config = dict(
    dataset='aerial photos of the United States (SatlasPretrain)',
    loss='l1',
    arch='resmlp',
    moe_every=2,
    expert_mlp_ratio=0.5,
    layers=14,
    momentum=0.85,
    max_grad_norm=3.0,
    epochs=50.3,
    lr_schedule='step',
)
Rows from block 5 of a small masked image model, named by matrix and row number. Rows with one number within an expert belong to one neuron, the router's apart. Each number is 500 + 25 x the weight over its row's rms, rounded and kept within 0 to 999. All counts start at 0. Numbers have three digits each.
Before each expert's rows are labels from the 100 images, of 14976, where the router gives the expert most weight on average: "top examples" is what is common among them. Only what is clearly more common there than usual is listed. The data: aerial photos of the United States (SatlasPretrain).
# router: router (model.blocks.5.mlp.router.weight, 8x256, trained with AdamW), inputs 0-127
# gate: expert gate (model.blocks.5.mlp.gate, 8x128x256), inputs 0-127
# up: expert up (model.blocks.5.mlp.up, 8x128x256), inputs 0-127
# down: expert down (model.blocks.5.mlp.down, 8x256x128, transposed), outputs 0-127

# expert 1
top examples: crop field
router.1:500501461495480510541494466526488514492497514520506527464520488468543495494464517496481517494488504450463472498534510543520524525452548488494528506492496502537501490441518527530517503514499479487551506527516481495484517492513518521514573472493533540528514521514478499506503477492450485514537482486502507512488487499486494535502491494518461536523492556488467495535500469489488515492483
gate.4:513510514509551524481500532524494494446505496486489472469508525555531465498522515460503511490535500455533515450457485521524530487508461501497517483533497512519494479491518480546507490523551515495523532492471532511503508499475507517532485506488532496509520483472499480485475473509508503510488509518467513490501508512562536520505479572518532479480500502483465485509521448456534506523477
up.4:515474490544549472517482491485509468518500459511535481459483499517479464495503511491478515489495478487529517492484494531457515493500508500505461475527517508522489486529475502498526490518513463552482477491476495530492488557507504478498494473456486481503478469485509532474514514532510520501534505491534480511478472526471483514476489491490487528498490496511512506502492485535490434547489
down.4:490524474516540493534462553490469489506494495503495461457532504515535452499523527502487511500482522473541456491521522533447495508497496516500448503505548532515539484533509442515522490509504489535507479511475466513482501507463504511493485499480498478511469499466527522466502456470517525489500477531510514517500486479507482525479484508495487482498486467523466498546493495516478469508480
gate.5:478489517504541510505476519489510495544537510519462497451512482511553474475531460489546541501465520508526488445490505458509493471479516490488465516541486475521510541486517464532472508499498464505453469509498493488510490518469461459479515486503472503505509541460460495489537531483491480533511496489477480485515513492488504556519514479453480530518464483508532510526501496475510483535486
up.5:468498500499518501497516488559489483472534502482532461508513451511582493522511456498508509519485477552512521498533451468543470497543509516497448500506476491528533546513505495552531519506480492483485501524480491500531471465493533501472502498511528491487526509492485460486502555485526492496500523468502499513544519556494493542502510501492509502504507516501474465528515532487514487492468
down.5:502473523528507522516536515539505493535520505502496518458503528476514516489508478498487563508491515526503489495491502512529497514528467496537511511510452505446514498516497487518566534519518550525469519496491539497515464478475525490529542504477508505482487520561471479551514506527454453508545564496517487517495504526532513551481484512514500489477520489519465554512534537477497513494516
gate.6:473525494476442473537495504526482436559498538482527522534466502493489444567526528486493491486512472539493509481476496487489502484500521507514522482514475501490521530520518489463512477495541460470522483513524496523458504513511511489510533507489489526488504520496489512511444511474544507502465442518510482465491476503494509491462551551476513493518512492527511509488497472517512441512541
up.6:471491479490447449522520486530481419530469530456538484533437492480499456568494527468484491499509480510487480481482510503503493460515521543510513481494470500469499516521524519463499484498545478476523501530500489506464496518492501507526532500492515523504512529508473516502461523454539495514480467509533493481493466490496539527486553529478498510517512497525504488485485469507506493510515
down.6:521459534530511459442514484520529511454514516525497409493508499522486500496486492509514516493472546504496515526488546547505460485544467484506525489498532514476479492506504547516540491503494499502492504482537547513486515487507488449501520546543513471542494497517530500521555493478472491525478509493518496511496531513542520506462465432563476472442509453560482479517531481490482465499521
gate.7:536469533484491516488531506544496495505510415487501433532513484498441483498494517505559522506448475504478487486499493463505497490511466537502482538472513481495510479493500506475516504441520497549482499513516492477526477471518477521523501486459541511489546507509536499485499494504509508539478529504495499476517472522554507445526501484484503502536508484467506503488491521459473488504490
up.7:497491473483511477475508502487542512567525490513528556512475497508516488543494540545459459504479499498505537541493525475540438522509514467514455534537480513516533528485513526517514504500495500531463500519489501445444491509494480499552482484482483516490530500497489498506475475513499525461523533495520503477487471507460465510475484494476520536487475469466475481513487507511469465514525
down.7:512524457546550518491465506478534455526482488537523506526439484551486511528556479498477526501510554487504478473496505501496486542483521482473476524518519508490512521494518513525502483523507528454469503551493504449499483510491479498519531533492519536469528502481521487508475447523493489481513511483533460489480506533483525510474495463499506484503510483515466470512512504495473481517518
gate.8:513511505509479462516509462499501449484510507505486520489472477507468472503480512504498496519512522499466513471511484509475519493485503502480496518497447525497478524534465513507408523507535519482497513507522531534484502487452486505483486472559505538520504520489493457483525523486525488500508512501483542543485511485501451553494426503470494556510490524477513538551479506544527471510516
up.8:480492506494497514469486549513496526515496485500533484537521518500516518494510471488497501478505494516542492532514508486526482468504470499507514480508543507502520493482533478477554498501492511514484516488498490454533482513542493496509510529445504467478482476515512536507479460524494514519495497495522457467514482524483505455521566503528502439477529479522511461451511489444467502495470
down.8:537487460534494486496505481514495463455518503473517516525477434522447494523481492482505510478519522480472512501515511472482487488464502469545513501524456482497555509552476485492507526520509487463481523476476532493515519489482524509497503471528493498502495509486518510476512441446538492462541497527476538493506449479516460528518470501501448542485513509505493501506491518487525483537496
gate.9:501582473513474497463475535493496493501475518502481525527516469514485475490492506465476475514484524502459462547503470501518511505478547451538501509494540477479446477450480508497459504512489499547500524543534501450509559469509533462484495517479496490509449512431497524539473517574502473487515511547531522506491511500505514510518503490544451494560511514475525488508511494475472508478524
up.9:482482511518514504538480510483497487487502526472494497534517499512491475484498499489503504468524473511520524511495499498517521484492513508482491486490454559519515503515471522551528485479537537488542469487503491539470489585452501521505465517519452495512507549577469481509531497440510535490473529484514464530500456559528508495541481507502527496498485487520474495521542458483534489499493
down.9:527483458475516513466511454475468506487525491492495488542529507516512508498515466486523496504536496477474527474487519512467484467500492484463469509515475517499542528495550497506511481505550514520484497519551479523485502572531465530484492493522516460509488490504497512533510455485499479482514486518517460507523492525487495513547501499480515544495546499508526513495501499490517519514539
gate.10:479516529505457548476539465503505534502523529492509490471470509516480525562496483440518451509454525513519536458474531505514515510528508491542477497512515501493522471528566478478459511508511527509482527478505487505501439493457536490462553505492480505515548534526518468485517506496537491519495477512518466492508485462467491507472473469479477474524505487523462523477526511465458516493496
up.10:513475506517464530511462492449528512516538517509543508524459472543494510519487522506501499493475549558515496460527482518484510517528500509544494511501536476501551480494572502500472499518477546453544523480471498499484495510470480505522546473516485499503515509547477415484493473483522517534480517453505489514506491474471502528497481488502472527519494479502492479526548490497477499549488
down.10:542481517522537507482464492446556503467498503500509512519509546535526526482491519502467520494463541524550514487522473478499545541553478517553532512532510487497524485502515458511497474511471537476551490456521511562487500491486493485531541474502561474486512492492522503517511540485522484533499553512494483566491464474501564532449468509514482496497514485517481511526531489504507508542495
gate.11:475522492537537497497482510480500492483509525467510498488477505548545484460511438506508515508492462511547496482475527512483521496510513496505536480551434464538496493493508465484475503461493499467498514488499482450480504504463518489482481495526481503517531536495528465527540483476499525492495528511562559482539495513503490509463522493506478517453550489481529553535449476509507535516522
up.11:488504506510546477503492485482511486510504517448527497476461492541508511469467434489464515500484472488540497482501533519498506524494527487468520456559437465511507514513495464494483505468481509454508530503504504463473513517458512468488491501502534515505529494497537507519525478462508511516501519513549537469554472465508476476491527479507460514473527482517576552498475512501479550520495
down.11:527473485480516514497489522446512503478496508485474471482489480484531504500535520519513480483497526548518508481522461480502507474507470535475509479511524486472498521478486499494519488459514499545474485472513522525491506499498483514516475489513530574528491500482489510491492504516491514530439462463494474485474486492510520506522500467463530511529501479520478426478536510490469476488521

# expert 2
top examples: crop field
router.2:505475493495510493442483530457476487540455480503516470504494433481490504510539504491532456557502450509485522470492500494478480533529478480463510512511466508482506480457464507481511487489488490499516488509474507520528464509499499510560490484547544499508475523522514498492480543510539505516501498495519491535517497511495501492513533495540467514462506481478493509506485493488482527548537
gate.4:498515505494533493481507488489498454528518469520531475534521464484481486498502518474480493518484522501524524536522534510475510505497509490466482542516495485530531499475501466492490463543498504531551473515480524511411496512483483497509481463532472462488510499465494455497527481497490478506516506514521544510483543528500521468505508519520500513483517554461530531517478478419503532513518
up.4:473477497513518508506507458493504470513488499514528470538508462534501473509505505482504468507477513481531501529511519500497505475511475493495469522532486495507521504483527421477498470524544463468565473479480547514443497501467479518511521477524483487511478488490455484491527477501511507477517548446491498519470579502479537483491470518504487511477513539443546526534476512467477514537500
down.4:483467490488486482512521475488442486523574496542478515496473498487483505534475538481448503433496562452499545543511516505529530506480489515490513535495511510555512520475524516505520526511468524517492468465548465506506487528504508521526489484521489510510515535482523498521485484492508521487482486535457517490511514507499466487494493516477502493508493458505513477486464481500433497490483
gate.5:490531519486485525497466458442509474474530497495488491484513396457488507492528496501492480511456480492530485512496483499533505484482468470481520495511526487480522480511530516496495484491524444528518517438498482500458514484508503488557519496493466535508472501496464484508506490513490474511475518474514479480515504449519461526458473509496502491506465531500441479483509503526464467510526
up.5:530511534495480509497497550539521490466478547506532511506482516519514495550505518497508520505503508501459518504550539534510526535540457471497477510504512484512511528532515484501537536520480536533512505534539524512517475507472494538512546478539521497509516509479489537496522523514527537481511499503480503498477479517480521510535526521515527501515524482509493487515497494515527478507534
down.5:524476465501527533536492481522486525537490508526480495493506533470498534496507512526534481503488503521490529479555440502448492499491484506508488464520499498504502534477505499495494519503522504506491451474526536458490487480488511497525479506510522501445513503476479501488535519517505508535482529532508473517525495476499461515501507486558498531485522501485502493532481483504510509504505
gate.6:527498498512527516467489480506500471517500466499503530492501403485477466503514475454530490501411503523462515468500492496515485527470475491454473496530520500510496506482506499503511495497479493471515469513478431495510473489467520523556509526530489552533471480495530504510473480490495481495522489495490517527495516530477513539497519462480495491497485479479549531505510534482513486547527
up.6:527501520514483470546522544464519480496512540452477524499459531520516512514492483503553498500530483502428522502532489480545492486506511542502470476578535521496516489484499512427563476534483494481496494485529450514468495514496519479501519493494460460526524492508456490539505479499493482496539485490536520523494501498499495521529479486522499448490527494514512506498492495486461472477521
down.6:445509478491493485499492510481513527506510510525471528553466483491507538508528513473534532554490534504511499507504480533510470532499468487454500554512498528477481538518503488515521489505511513488536486485571458457461464504468498492481539496485479483528534490487498524526493499497430511450512525575485475536532493529487503517493451503497530555516536499486478492523475479470478482478499
gate.7:504472481549487483543489495488495519476541497474504479473510539538543471491518547525475510469500536514468487496560510488505540486515495499488519490482514500503452522499507489461449509481490483489503542543518484480458489480547464528488513463483520509500515558495521507505512529536517538475508482501525479490501518520474467541453464541447507524510493498507533497509460481478489504452521
up.7:461528492481540493515518522487483486469548525539490497466478490446489516517468537493533495491525530513510530532508488484500479503534494536492467478483527519496489509463500565507496528461513490524482493455505460518567504501530533503546521481465485500506492507505500510524505510513521518515480514490525494508526470493482489497494460512536496481475514494493450508475511518508553515510514
down.7:498536482527543489493523507445537472477529502484482474495527491475483524510461526470496482524506500509517549526456515479490470552545495494514487477529472509498514498498497491511476522537516481477437466519484487545499529515497525507516505524440538534490485511495497486489472487497539520474515482491467490477506513489452554494526532492481495487516521546486494516477551474509483537538532
gate.8:529491457515509547525510470508509521516521502489518470511495499566508490464508504543504497431490521506480481497475481499511512482509525499515479499490516523493559511494455482534474504478508514510522520506468461488503515520509517545511544498480473505501512588507491512536523471536511507475456443470546467493528506510506487527503535555452507478523507511485494479509458498505504513497473
up.8:508446515474505492483484532473470496523503459499479505502499513470502522499452483487498510523540499520499536530505484493487515516519497486474507507543486496481507479461472506474507493504490477500532518479511491495487499510493482512488491514515525457497463505558478459527481547510515478548507524529467450505493506485518476484536477545484472492543523512496489497497492485502524506552495
down.8:466488491512513503508472492499477490502495511533465520487475544503450548516518486514507459523509486518478471560493523472474417501525497477508483517507448506524516488434475473499492499490517518510536494456508486503499503475492536520487531476513494550478484493527505492483485496550540516498462500526478490503518527502501507551494524507517548460480549487481430539495524526519493490492481
gate.9:520493529553494485443543501463443499487483504495533458500512520465510535479481499517494503502518478496474469482468444484481535518504525480488507481507512503509491445525483482506502466508464518453529508511505502514523520534492510458463502488490532495475444512510515489493500540512501516477482512503505493527526513512495490478517520493559505492528505459544513489493515516493492475516523
up.9:482479479440461531488487480491474489525515507494466489521521497512468502493474530452509481482454524479460545480486484458509474522537486493493464500479492503520499544524480481495541505517469489481483459524488490532456520540502537519485482483496531505446487551498469495464463521535444493493491459490459481497469522562522462478506531529503489483505510465490487478504501496481499545481523
down.9:503551464488540577476535469463538510492466514466465503467478504491528478525459495499539532494497470509488522501506518507491495522466485509522501462475519485477542461522483503478435470517507477477526493437540538480503488493516517504502509539515492495478509491511505477491502506493502481480548507458499490504538476469491558479539459507487521549477456502450485477517508521510580479525507
gate.10:520523516506530532501511489498517472503521484517534483536498503509509492515501489526499502502505513522518523494497514500484499451531512504536475487525498527471486524493551473541500507501492498491504496440490521498520497511512515535497474510483504490459571471453504488518465495556473484495526488479538513498511495533521520485499502518479500484545489541489507471523501499502491506477517
up.10:494523517512512551486510494516519471491490484501537485496495514488481490512517476476491534502515512515524506496476481516521493474535530488505514512526467486480472507503507462507467501479499505466511471439481507528504494516518501528510526515439526512490560492419464509494486495572506458474514470488508499507493495512527523482482494506459472476492459539492511508540495476494489498438554
down.10:498482446510532550546486495511536526506495503539486494485520538509492516496530522489483498508490485523466486512498496511514496500487488495488501467511483477455467471497488487529549506489489507493481498525499497514460502494490459474521480490496504506500461496454491502516488486483487503471492542526468480522481474515502503527454510522467546514550518439515474509469503455514508483506518
gate.11:469512524515555519489493453544520505478503474510463506479525479454521454536497479488494558509542503518518500524465458495510486499488507479476514497466447469530512491484531508542458493475516463517527475503466520534492509512488497526507477511510506497531456492479468518486503488533472505524467538480501493490512547512501511539509521495478516451498502534520517504504529521492506467529486
up.11:481528502475468511482518524483480547502492475552505536493486542500516482442514513517525501516490515468556440520546498473518459474482561554526478494493527519507481504494503510501455481499509483522450513529496509467515514543510469468460502505462523554491521475492492518481494487457475507471496493476508500479496508512494489494513481500504528522500500504485456503536470512539496549489507
down.11:515493500497455481485494499523530508523487489509443485502495505461509500539514479521538508537508492507492506513495486522470503518508476516509499496498492504476480551495527473480503502522540462468467481517526517442515503511476472529489587506510545513521509510491491484516491498509519538510476513547511478522514505512520493480536506485510491427486488512485492533483488488490495505490485

# expert 3
top examples: building
router.3:515491528486522483464483534516497540510471470526507537519527540518520502511488514522503501488476546523535470497543526497501505500516474496538518510551472473494470443491509550463479472487492501512492502466532520506530549433505506476486519517500485504510473501521521541482505497518514520472487507491491486504519522482473524478500516455524565500515482488509474468509460533506462511431532
gate.4:524484503499529537472495487549542501494524512511482509507495464492457500524501538479573503531480502488483488508456499518510529531495480532474484512492528518498543498499466490517497516511456507494543543483499526512471558527527490483498493481467524500506505481506500509497505501512515467519495537517554496434480495510484486470461488502487477530512510463498475494465463486513497489455507
up.4:473490450524482492523483481479484501525496511507501465461497506514514501515484451517499512506501466513512527503501503500469527513506535434578525498466524462512504474500510491472452501462505456552510486474493505491529502508477517519517472497526513505537504489485508526510521482525496517502496530487510500541552493501490540551532472491528494494466539532531479513546539477455518477519500
down.4:481463444491475514539494518504505505475511494478528556498516475495524498499463540488529464462473518512491471518489475517523520513458471446471512498509508505506538468447529493497498493458439480476533503502517481511498488510510534504535517473509497478495506486538513504527533521479499445555463510508540535492486478516530509528524513498490498481503504508490482484472533501529508500477502
gate.5:471486488488498488474511496509525468510563527488500453548487491532516502468514502480483476489468497495461503487461491515464497498476494491479532512523532497488504511497497466512466489506490509556499532492488480492450496498475526500452553520470503490491508495517488437464509444476544510511427472517499536511486488516508522501530429502491486469499499496513538473504529480494536451490490
up.5:492466463550517457507486488476510489435457527524520500479515494525541472523512505487523539505510489470513510543497531524501501495502513530449564534505553532468480509503487512529484494455480451498496526527531509511525541514476500504522501498484527502531484513519529530489524524513476529523493497509499464503495531539486528487535513485499508518508519502511511528489503519438503480508423
down.5:495519481485537468502508509536493499493506483468547550505517537563543505509523504503522526549504512486545490489480498462483491542492525511487533483508546481487438495514514511479527483518473492490497513494471460510479499504491508502491473465480537465496484497520503464511555484486506465511499503521535485521513544497512502478469505495509480498485500494480520499502445553485456475501521
gate.6:493530459490503495448504522505500502445539513470474454481465484512511490478489488496482482478447475477525499498506479466512497539503486482518500452518488473445514525456524493513445495448510486488528531504482443497526515464488500490507450519492524536512523512493512530530441475514446480449517496484474522481474497509478518507480507522475524482485474472518511493557537522528470489482450
up.6:487490503454465488489508465493518497512550513443507469481451474495447515482484467491491509487476512493454513519511506513534513491549529503490450504492493517492486480489508515481480512474507524459503518464525481531545478495495511466533490524474464522515454489468483506524521458500464488468505519480512474505486457509526512492491487484495544538491492441476517464521506511509474478537459
down.6:531494480501547508501552468461519508524484517510521484489554537513492485508519474523509515486487478467498520496477477539504462452442470490520485509486505540505493543529524475452503481572469480462446468500492478457481501473516508480512517541515501478450490503500507543463492479522496528491441516473495505516484527482530483508500491511498503517484491481516516508490457517512503472523525
gate.7:511556483490484489475490552518478504537523498517519497537498512501459527516501504520490486453455518496493500524510519490482496464522516459484483532439456483505521481468469461444464463515516549454506506497494544465512497510474488452486561497463484515521472491516503524435488458509506510510476481531493520446535526518549445520452519506486493481502490500471516492505500508481503440457476
up.7:477473483515458481503498516508498480523503503520479499494518498523539492507505541546488467546523526510491504487495499555516530501513483476505515509523566517502457465511435489474455526476508477546549485490461495533456499474578479522515518483536475486470533482525495521507521557470490493503485527487505497528487445505474531487508522497474511476512518524522489543470503504496502489548512
down.7:454511478523477533508493534546491458476513516440514547515477539490471492512508490467496510528518502530535526527501471510510505471493554456521451468536516480475526508541514500482501490509549508494454505499514490503493485535480539484502500545490417531516537510569477543540497496521521485488504496471493539483488500472488495503518496491482524510473510498513467504553499488480516486487494
gate.8:514476507478530525492517453540495500541496540484462444479485550519509484487527445479503492468459470483461488508478511496492487560486481495499503515466489522546482472490473495486495449476484459533538488513498477527491479492525493497495501481500464561497500534485482493503478502477484523535491493491485502506562444466482508487505477455491507511509527540523455482512513528506524479479495
up.8:509499460474538511517501484458525511446473477471488513528473443491526504521511518524502488505507501518544490449501463504468495476497502509481510510505464509507508488491543481478542483499513493515511476458485463500496550503481504508532508490543488502471525530469483499541492495519479503455507499506480505492484501537459522479514447479483515533480463485518498567515539506536504498456538
down.8:504479460486516517508498494468493516427482530513477510469510457522496517541522513449508511498553503513474525512484472481509491499471494524534512487554519475495486435531490519478510519503476496475522504499503554528512506488498504507542504518447548505464475497453510488515549499513540515488516508464489489476502473483452522525422525516520503539468508524496491490547528461478487533500513
gate.9:518505500478523510485525511467480507494491518488492492519507480516442493526475531517485501540460522512532482479534503494505501458498469520503513489465493505482465529499479493503485522492513539449507456535505460513548478508482503461509486489494522462499500500525538469473510541459505506496486525470512503498535502462500495473502469498484508488443487477496547430518523538543495495447496
up.9:489513425466508473493488568475476494535489511509513514531524505530520516516451477543460472533470505490507560482520470470497474474496470487492510484460502482519470540494435478506519465508500493460509473524521547494507484508512505483497488535482484496521509514553526477493484515418538484486488466537479514465499475490488489473505508488494490474499528479482539504544494480472537522464506
down.9:484549536492524510510528510486504466527503515465495514506536493525515498523485431546503504521502499490515459540459465463480547491477489499513531480482505452480481461502520486479497502503502513515548500489493457446467476496483563507503487479484573488485508481506519525500503481483497539530476530525529494474497489490527525502499485530507497539515510483531534482498513537523543503449506
gate.10:501511510502476531478476521471513517465513486518470487504506527491481485491489504542497455498494489494508485503492498516464493468556487500531495518502483502497446530495514486515482488456510476530556516539489505458488513446483506492484516488505513480530533501472503569465490496527490539468501542476498449479504545500479494504465458523511493526505561457505461451497485497492481461542464
up.10:461477474540466515495511487566495481473542462499488473495501461482498510527473495497537528508440471511440495521490468493533502490447460503516457502523504495455468517525491521511447487508505451483541513498477522483488499510495539520503489523436502498528495527508506502473499521482508492503554493494530492499555546491521503542484451493468531504490520470487490537518453503511486492482498
down.10:478496509509528509501454491472490453531478521489467566520495485528515536516462512492492503505489493478503518555507500490505465532509437498505484468535511496484503521511489504502484518547482537478494498496512510492489439510487526513487465489488498475498477510495539513525524502507541548493485430466542501536496486524466507481513502500529499501486481514477522456530507513487493572468430
gate.11:495522498526502455449517510501486486489519472485500545501514443509535502503465509487500526537503492497552471499473494509448536476524496496524548483479452476507502461509482508487480504507533516469511498502480530498506506501475506514456544483523499523476467478535543498508519556486475510498544485529434487512473543516476506512535496515484531481474519492522524507512468527529510459483466
up.11:499515496502506545548499506507483517534488572521461478504476522521527517551498506497472479483488515485476538510516501499527492517479517529503495500556551486500521551475523473488545510485486487505500534494520459500459512499514525485545500479489517463534530523472449515518520473518555457489502492466571514507520512528548514544497532515493473517508503525507492511500520479488517493549499
down.11:476515503488480508536563557472525513458519500500485476493516482480506501526529493452496492489504495518505507519504481503511569512492486483505419489475488502525516474490465455475489472522483521479444545502493529516496508473478459487519504498525490532498476498517486475492446471424488480478473527550446549552508486464492474493485515510477521510520487501496518535486513487515510499478490

# expert 4
top examples: building
router.4:497500519526493495459504507498546548507463473517504530520498514524471494500510493483447516469470523509517477508517507491550479483541485555513524492560475461479503496529521553498516476514501506515482507507547539531546456412511521503453509494499475478534526500500512511519480499495506520488539452465514530459451533484469517529525499467474532540526484477494504523488466549496502497491516
gate.4:510480478484455551497479479518527486529456484460503474518492490511490494490466526496507513532513516534490438513538549502487498496504514476483504483506556484501516511506537478516506490514468522545517437502504523484485515464460526455489499497513485534483528453490537503462507465471493496484516509499522497480496501474483496558503517472511504495529513530487453499509504525472502489521477
up.4:498502483505534518507504530490506515556509488490497540493485467510496498493503544536471503543494488465512497460481486474523499497486496528517484484520436499476463514477521511496523506514526541494497529500483523465511487451488512490477513464488511468485464459472470508516481485558478476486486519490504530531499546520509485474481492489442466477446494500498474501509498514548525457511453
down.4:522522496501522527515539495485550515461455493516510495489452470496511479529468492441487511491485501537467538540497507534523511502504493480491532492512518511529497489481492501543502497501492515517535486466552497510512517470525499522530505479549541517492495532478505471557494467505488575506519521530524496519555484523494499466539506509519489505463516513495479506520530516491521463502515
gate.5:492468481507458478450504504482526504532489497461518501480506520483554494525496512522454485471476502521511487524488454485497496556458458485496461497520525481513506497522546535509496494512537461511529521503509561490511534527480468498526527516498493554540497464498486488463531502521446462500515513460490499501470496500569498526463478492487474509501526508515465578504493517514546510482508
up.5:505540482435521554526517511493512539508489480527470446533514480520509482477495530487521518542523513492529540503536533493526543504506511507510457468496518544462490514500497477461507524464489466501494493496497428496490559475503509487477499501469528468495517522523520464484431523468504538492527560511535528508506489518459523493496458497495498505464486499514489489461532519521465550517529
down.5:472490531483486463495506512537496506522483500487491547587486496521492498497514457520493514525573512520492501502491487535537485557476494504484506501521524482488499466469523509501521503525519555484523507486489511506476502484480488475527479484493521507505522510519488508515514465494510497537529515518498512480505502479526501511477481494525488506455519470507512528500533550503503515556517
gate.6:511525497508496511481498484532520523494459476509505495480498500477535485522527530539495486509476518534400473544548508513522487515505481526488510505512508488470526489529515495482508494492504548491510499549478543497497476480503490497476490486489462477477578529498518508515516493500490528502501512500497478463500535565510494543513484512470532528533520520425510490539493534528553504548470
up.6:507487478537475465515479487471510515509555473539452530499518487510522506512518474530512497515484519537448502529490485473480517483468536480479486488479499533497529501527529577514476456498493453490487487521473484501516497554520468516545501493465491523500469495480462500502520536490487520481485562484487516487502539489473476484492488512524514583499488516478468522448451476525500528492466
down.6:452489460498529463495504547541496489522501524484479540480498439525487510480503486513473495556460485499472512494527496488491503475522540498524504502559527502509520513519531468531486497467469480494488499523509493491494498500483515504496521457486516484502490506512481515487502491508506510490499541518509525502534482486472484508516461519535492524474473535495507473511533492561485555478468
gate.7:511516481447521544485484531528514522520530521507472471505472481466452520519487497489416463494503492531511497525472507536505482484504519501481473494531488497529482519494533525516460470470545505572496486473514493497516483461454518513466504511460512498516502520517487501503520499523474503531509483467521536496537537502511469505513474508483489490517472485501457471500489513524487513497490
up.7:508493495481540515506516489525533464485479483525494481459529475544480461526458457512519506481497497505546491460446490445495519505505494491465481503493472518478496469495473524510494478482480494483484508493488490511499538476510475513510510499494552472508487515481485533487511484556514499518469517498486477465519490425542512459533526519489530482525518504529482437514527523473472440508488
down.7:492462504525508468473512462507494513523532502521518564480514487486522492530457512497512507461499524525503456466535459532467509481502500565504574504504478463504496498535431467506471529487446472506490514505483535508520494482474517506530530466521508496438515503468520488520533529507541506472495486560530527513506471481480517489506467505488497483486508523462470486518469474476544449462486
gate.8:447492464536487529515518520549487486494505502454521483486531467514507499526476483518531457509519513484464515493481508457504499497499470484536501479522481448488506509524548489505502501516542518436470518468462562530543468500544485525531469491537544510513534503553447532470470537552502491504485489501556504525491511511511467444498505484508505479516478471509492534510492499481521465462475
up.8:468506492484520558485494545507508538490484461469510500459489504502505542526474479515481464516547507488494495511513503519519478495496479502506490470501461504464497500464546494478473517516569545468497483461471495503499473524502509525517488456537469497491504484521537508506479529522486530476501537530504501513462478531478495487506510512523514474533477512494533496498509501498501507488461
down.8:510474492510501495496492532509464486458505497468537508478459536520504507482482513525486492520512487529497473518474520507483449505471507509444478493523480522535491542516501505539523479523521473485495492496551514534456534538475507526483491522554495480454499484489498450473521496519491447485513491496483463477515510446494518530463518503503512498494511530521509560492523524523501518452496
gate.9:501542482514479508488535499524511510498476499547552459501469539476483476495496467550484516515482509502470512463505516485488477499476517494481520506496516504529518494483544496530449552526498529550529475533546548469479491482484510496494481486471505507524527489484489512516503467534476494495505504514524513496473480480483502503524439535501483475439536509526492494492514520551493490513564
up.9:485481515513547522513468507501517534479496494537532508511487463517505466524488516509507517516542509500538459498514543481456456498507513486487495485509527509499541443482519504517510505513499478510493490484542483506505482496507495517512514504484462505482500500475492516472502503515529536486532490518523500525477467527507486512530519506511538495571518509459464525563477505501508501497480
down.9:494530538508545516480527555516530535497540489512535509507500509470481550491507515559522511519488503479527534511510527449498520496477484525489565478471465480520496513441476497498509479482525505510492467417512514499483532479521515546506505503545431550497499536497497474524522506485536520483505481519516472498514498520515504522487538508512523514470512465494489543544524520503469495471513
gate.10:478530510536494523467508497499544486482482512539483487495518437504457488490513492484508518505498515500441485526461492532496508521463478491531534483455514481453469495516510513475520506493486484489476505557506518447476525493534466474521471488418513478519507495509511546474511484510509520500529513474524489494508466504494534491529513501497493445479489432502483479475536505455485519540469
up.10:487491510504522452492489457488497528513507498455509478513458537500522519491507486495519508506519500511521532494481531496507428499502533511523476474515511500491470479487524462494528510487504485510510481520500551464489535534482519508475520516516517528466563527502528508476505529491517498498495478556524486487483514517472505477537517465485504510505467478494508518498501494489510491506498
down.10:537437499487536492481478504493514498511505441427554475481528505513518517483490513501500517500516495524485491439521507518506495519465492479481477449532484521541485520440484520500448465526478531534515548523570526534521481475450527498468517541487495493451485512556525498470492488535495490502489472519452496489520490486530484492496501465498468522494506486487510537465510464521523476557493
gate.11:508490486500508532534495440507503507513526510463516525488492550514455471531497465497522483448504502503468497467480470515501503513500511496479510499536478521484526486551531535471517492474491497444502489477492465464475463515465491459503502497469504544517500439465484477486489481480467489493529480478500514486483484502492511516459424505483469507489498500564541490490480525486525504480492
up.11:499477510474535567532452481506486518505493511505502516466530520496515479536500490499503490466485484461498517485469484513481532529524479498503514511510500516510487510553525508482501470501502454487502479454481469481480471527454487494487520526495527506507452495481456477490509483506474466530502497459510504520490515517461551500445446540494482497528513481544475472482513509488526504453493
down.11:542536515489479470548487479498508494469503578501510500501499485483470524504527489481542499554487477522474554498516481462506515492496504516480497468493493527498459494549482503477525492551517435518445481514512516485475492511520536525519468500518489531484536481542543493485496498539471513508513480488484509512505521494508510509501481516465526492503489441517545487475510542500494478532497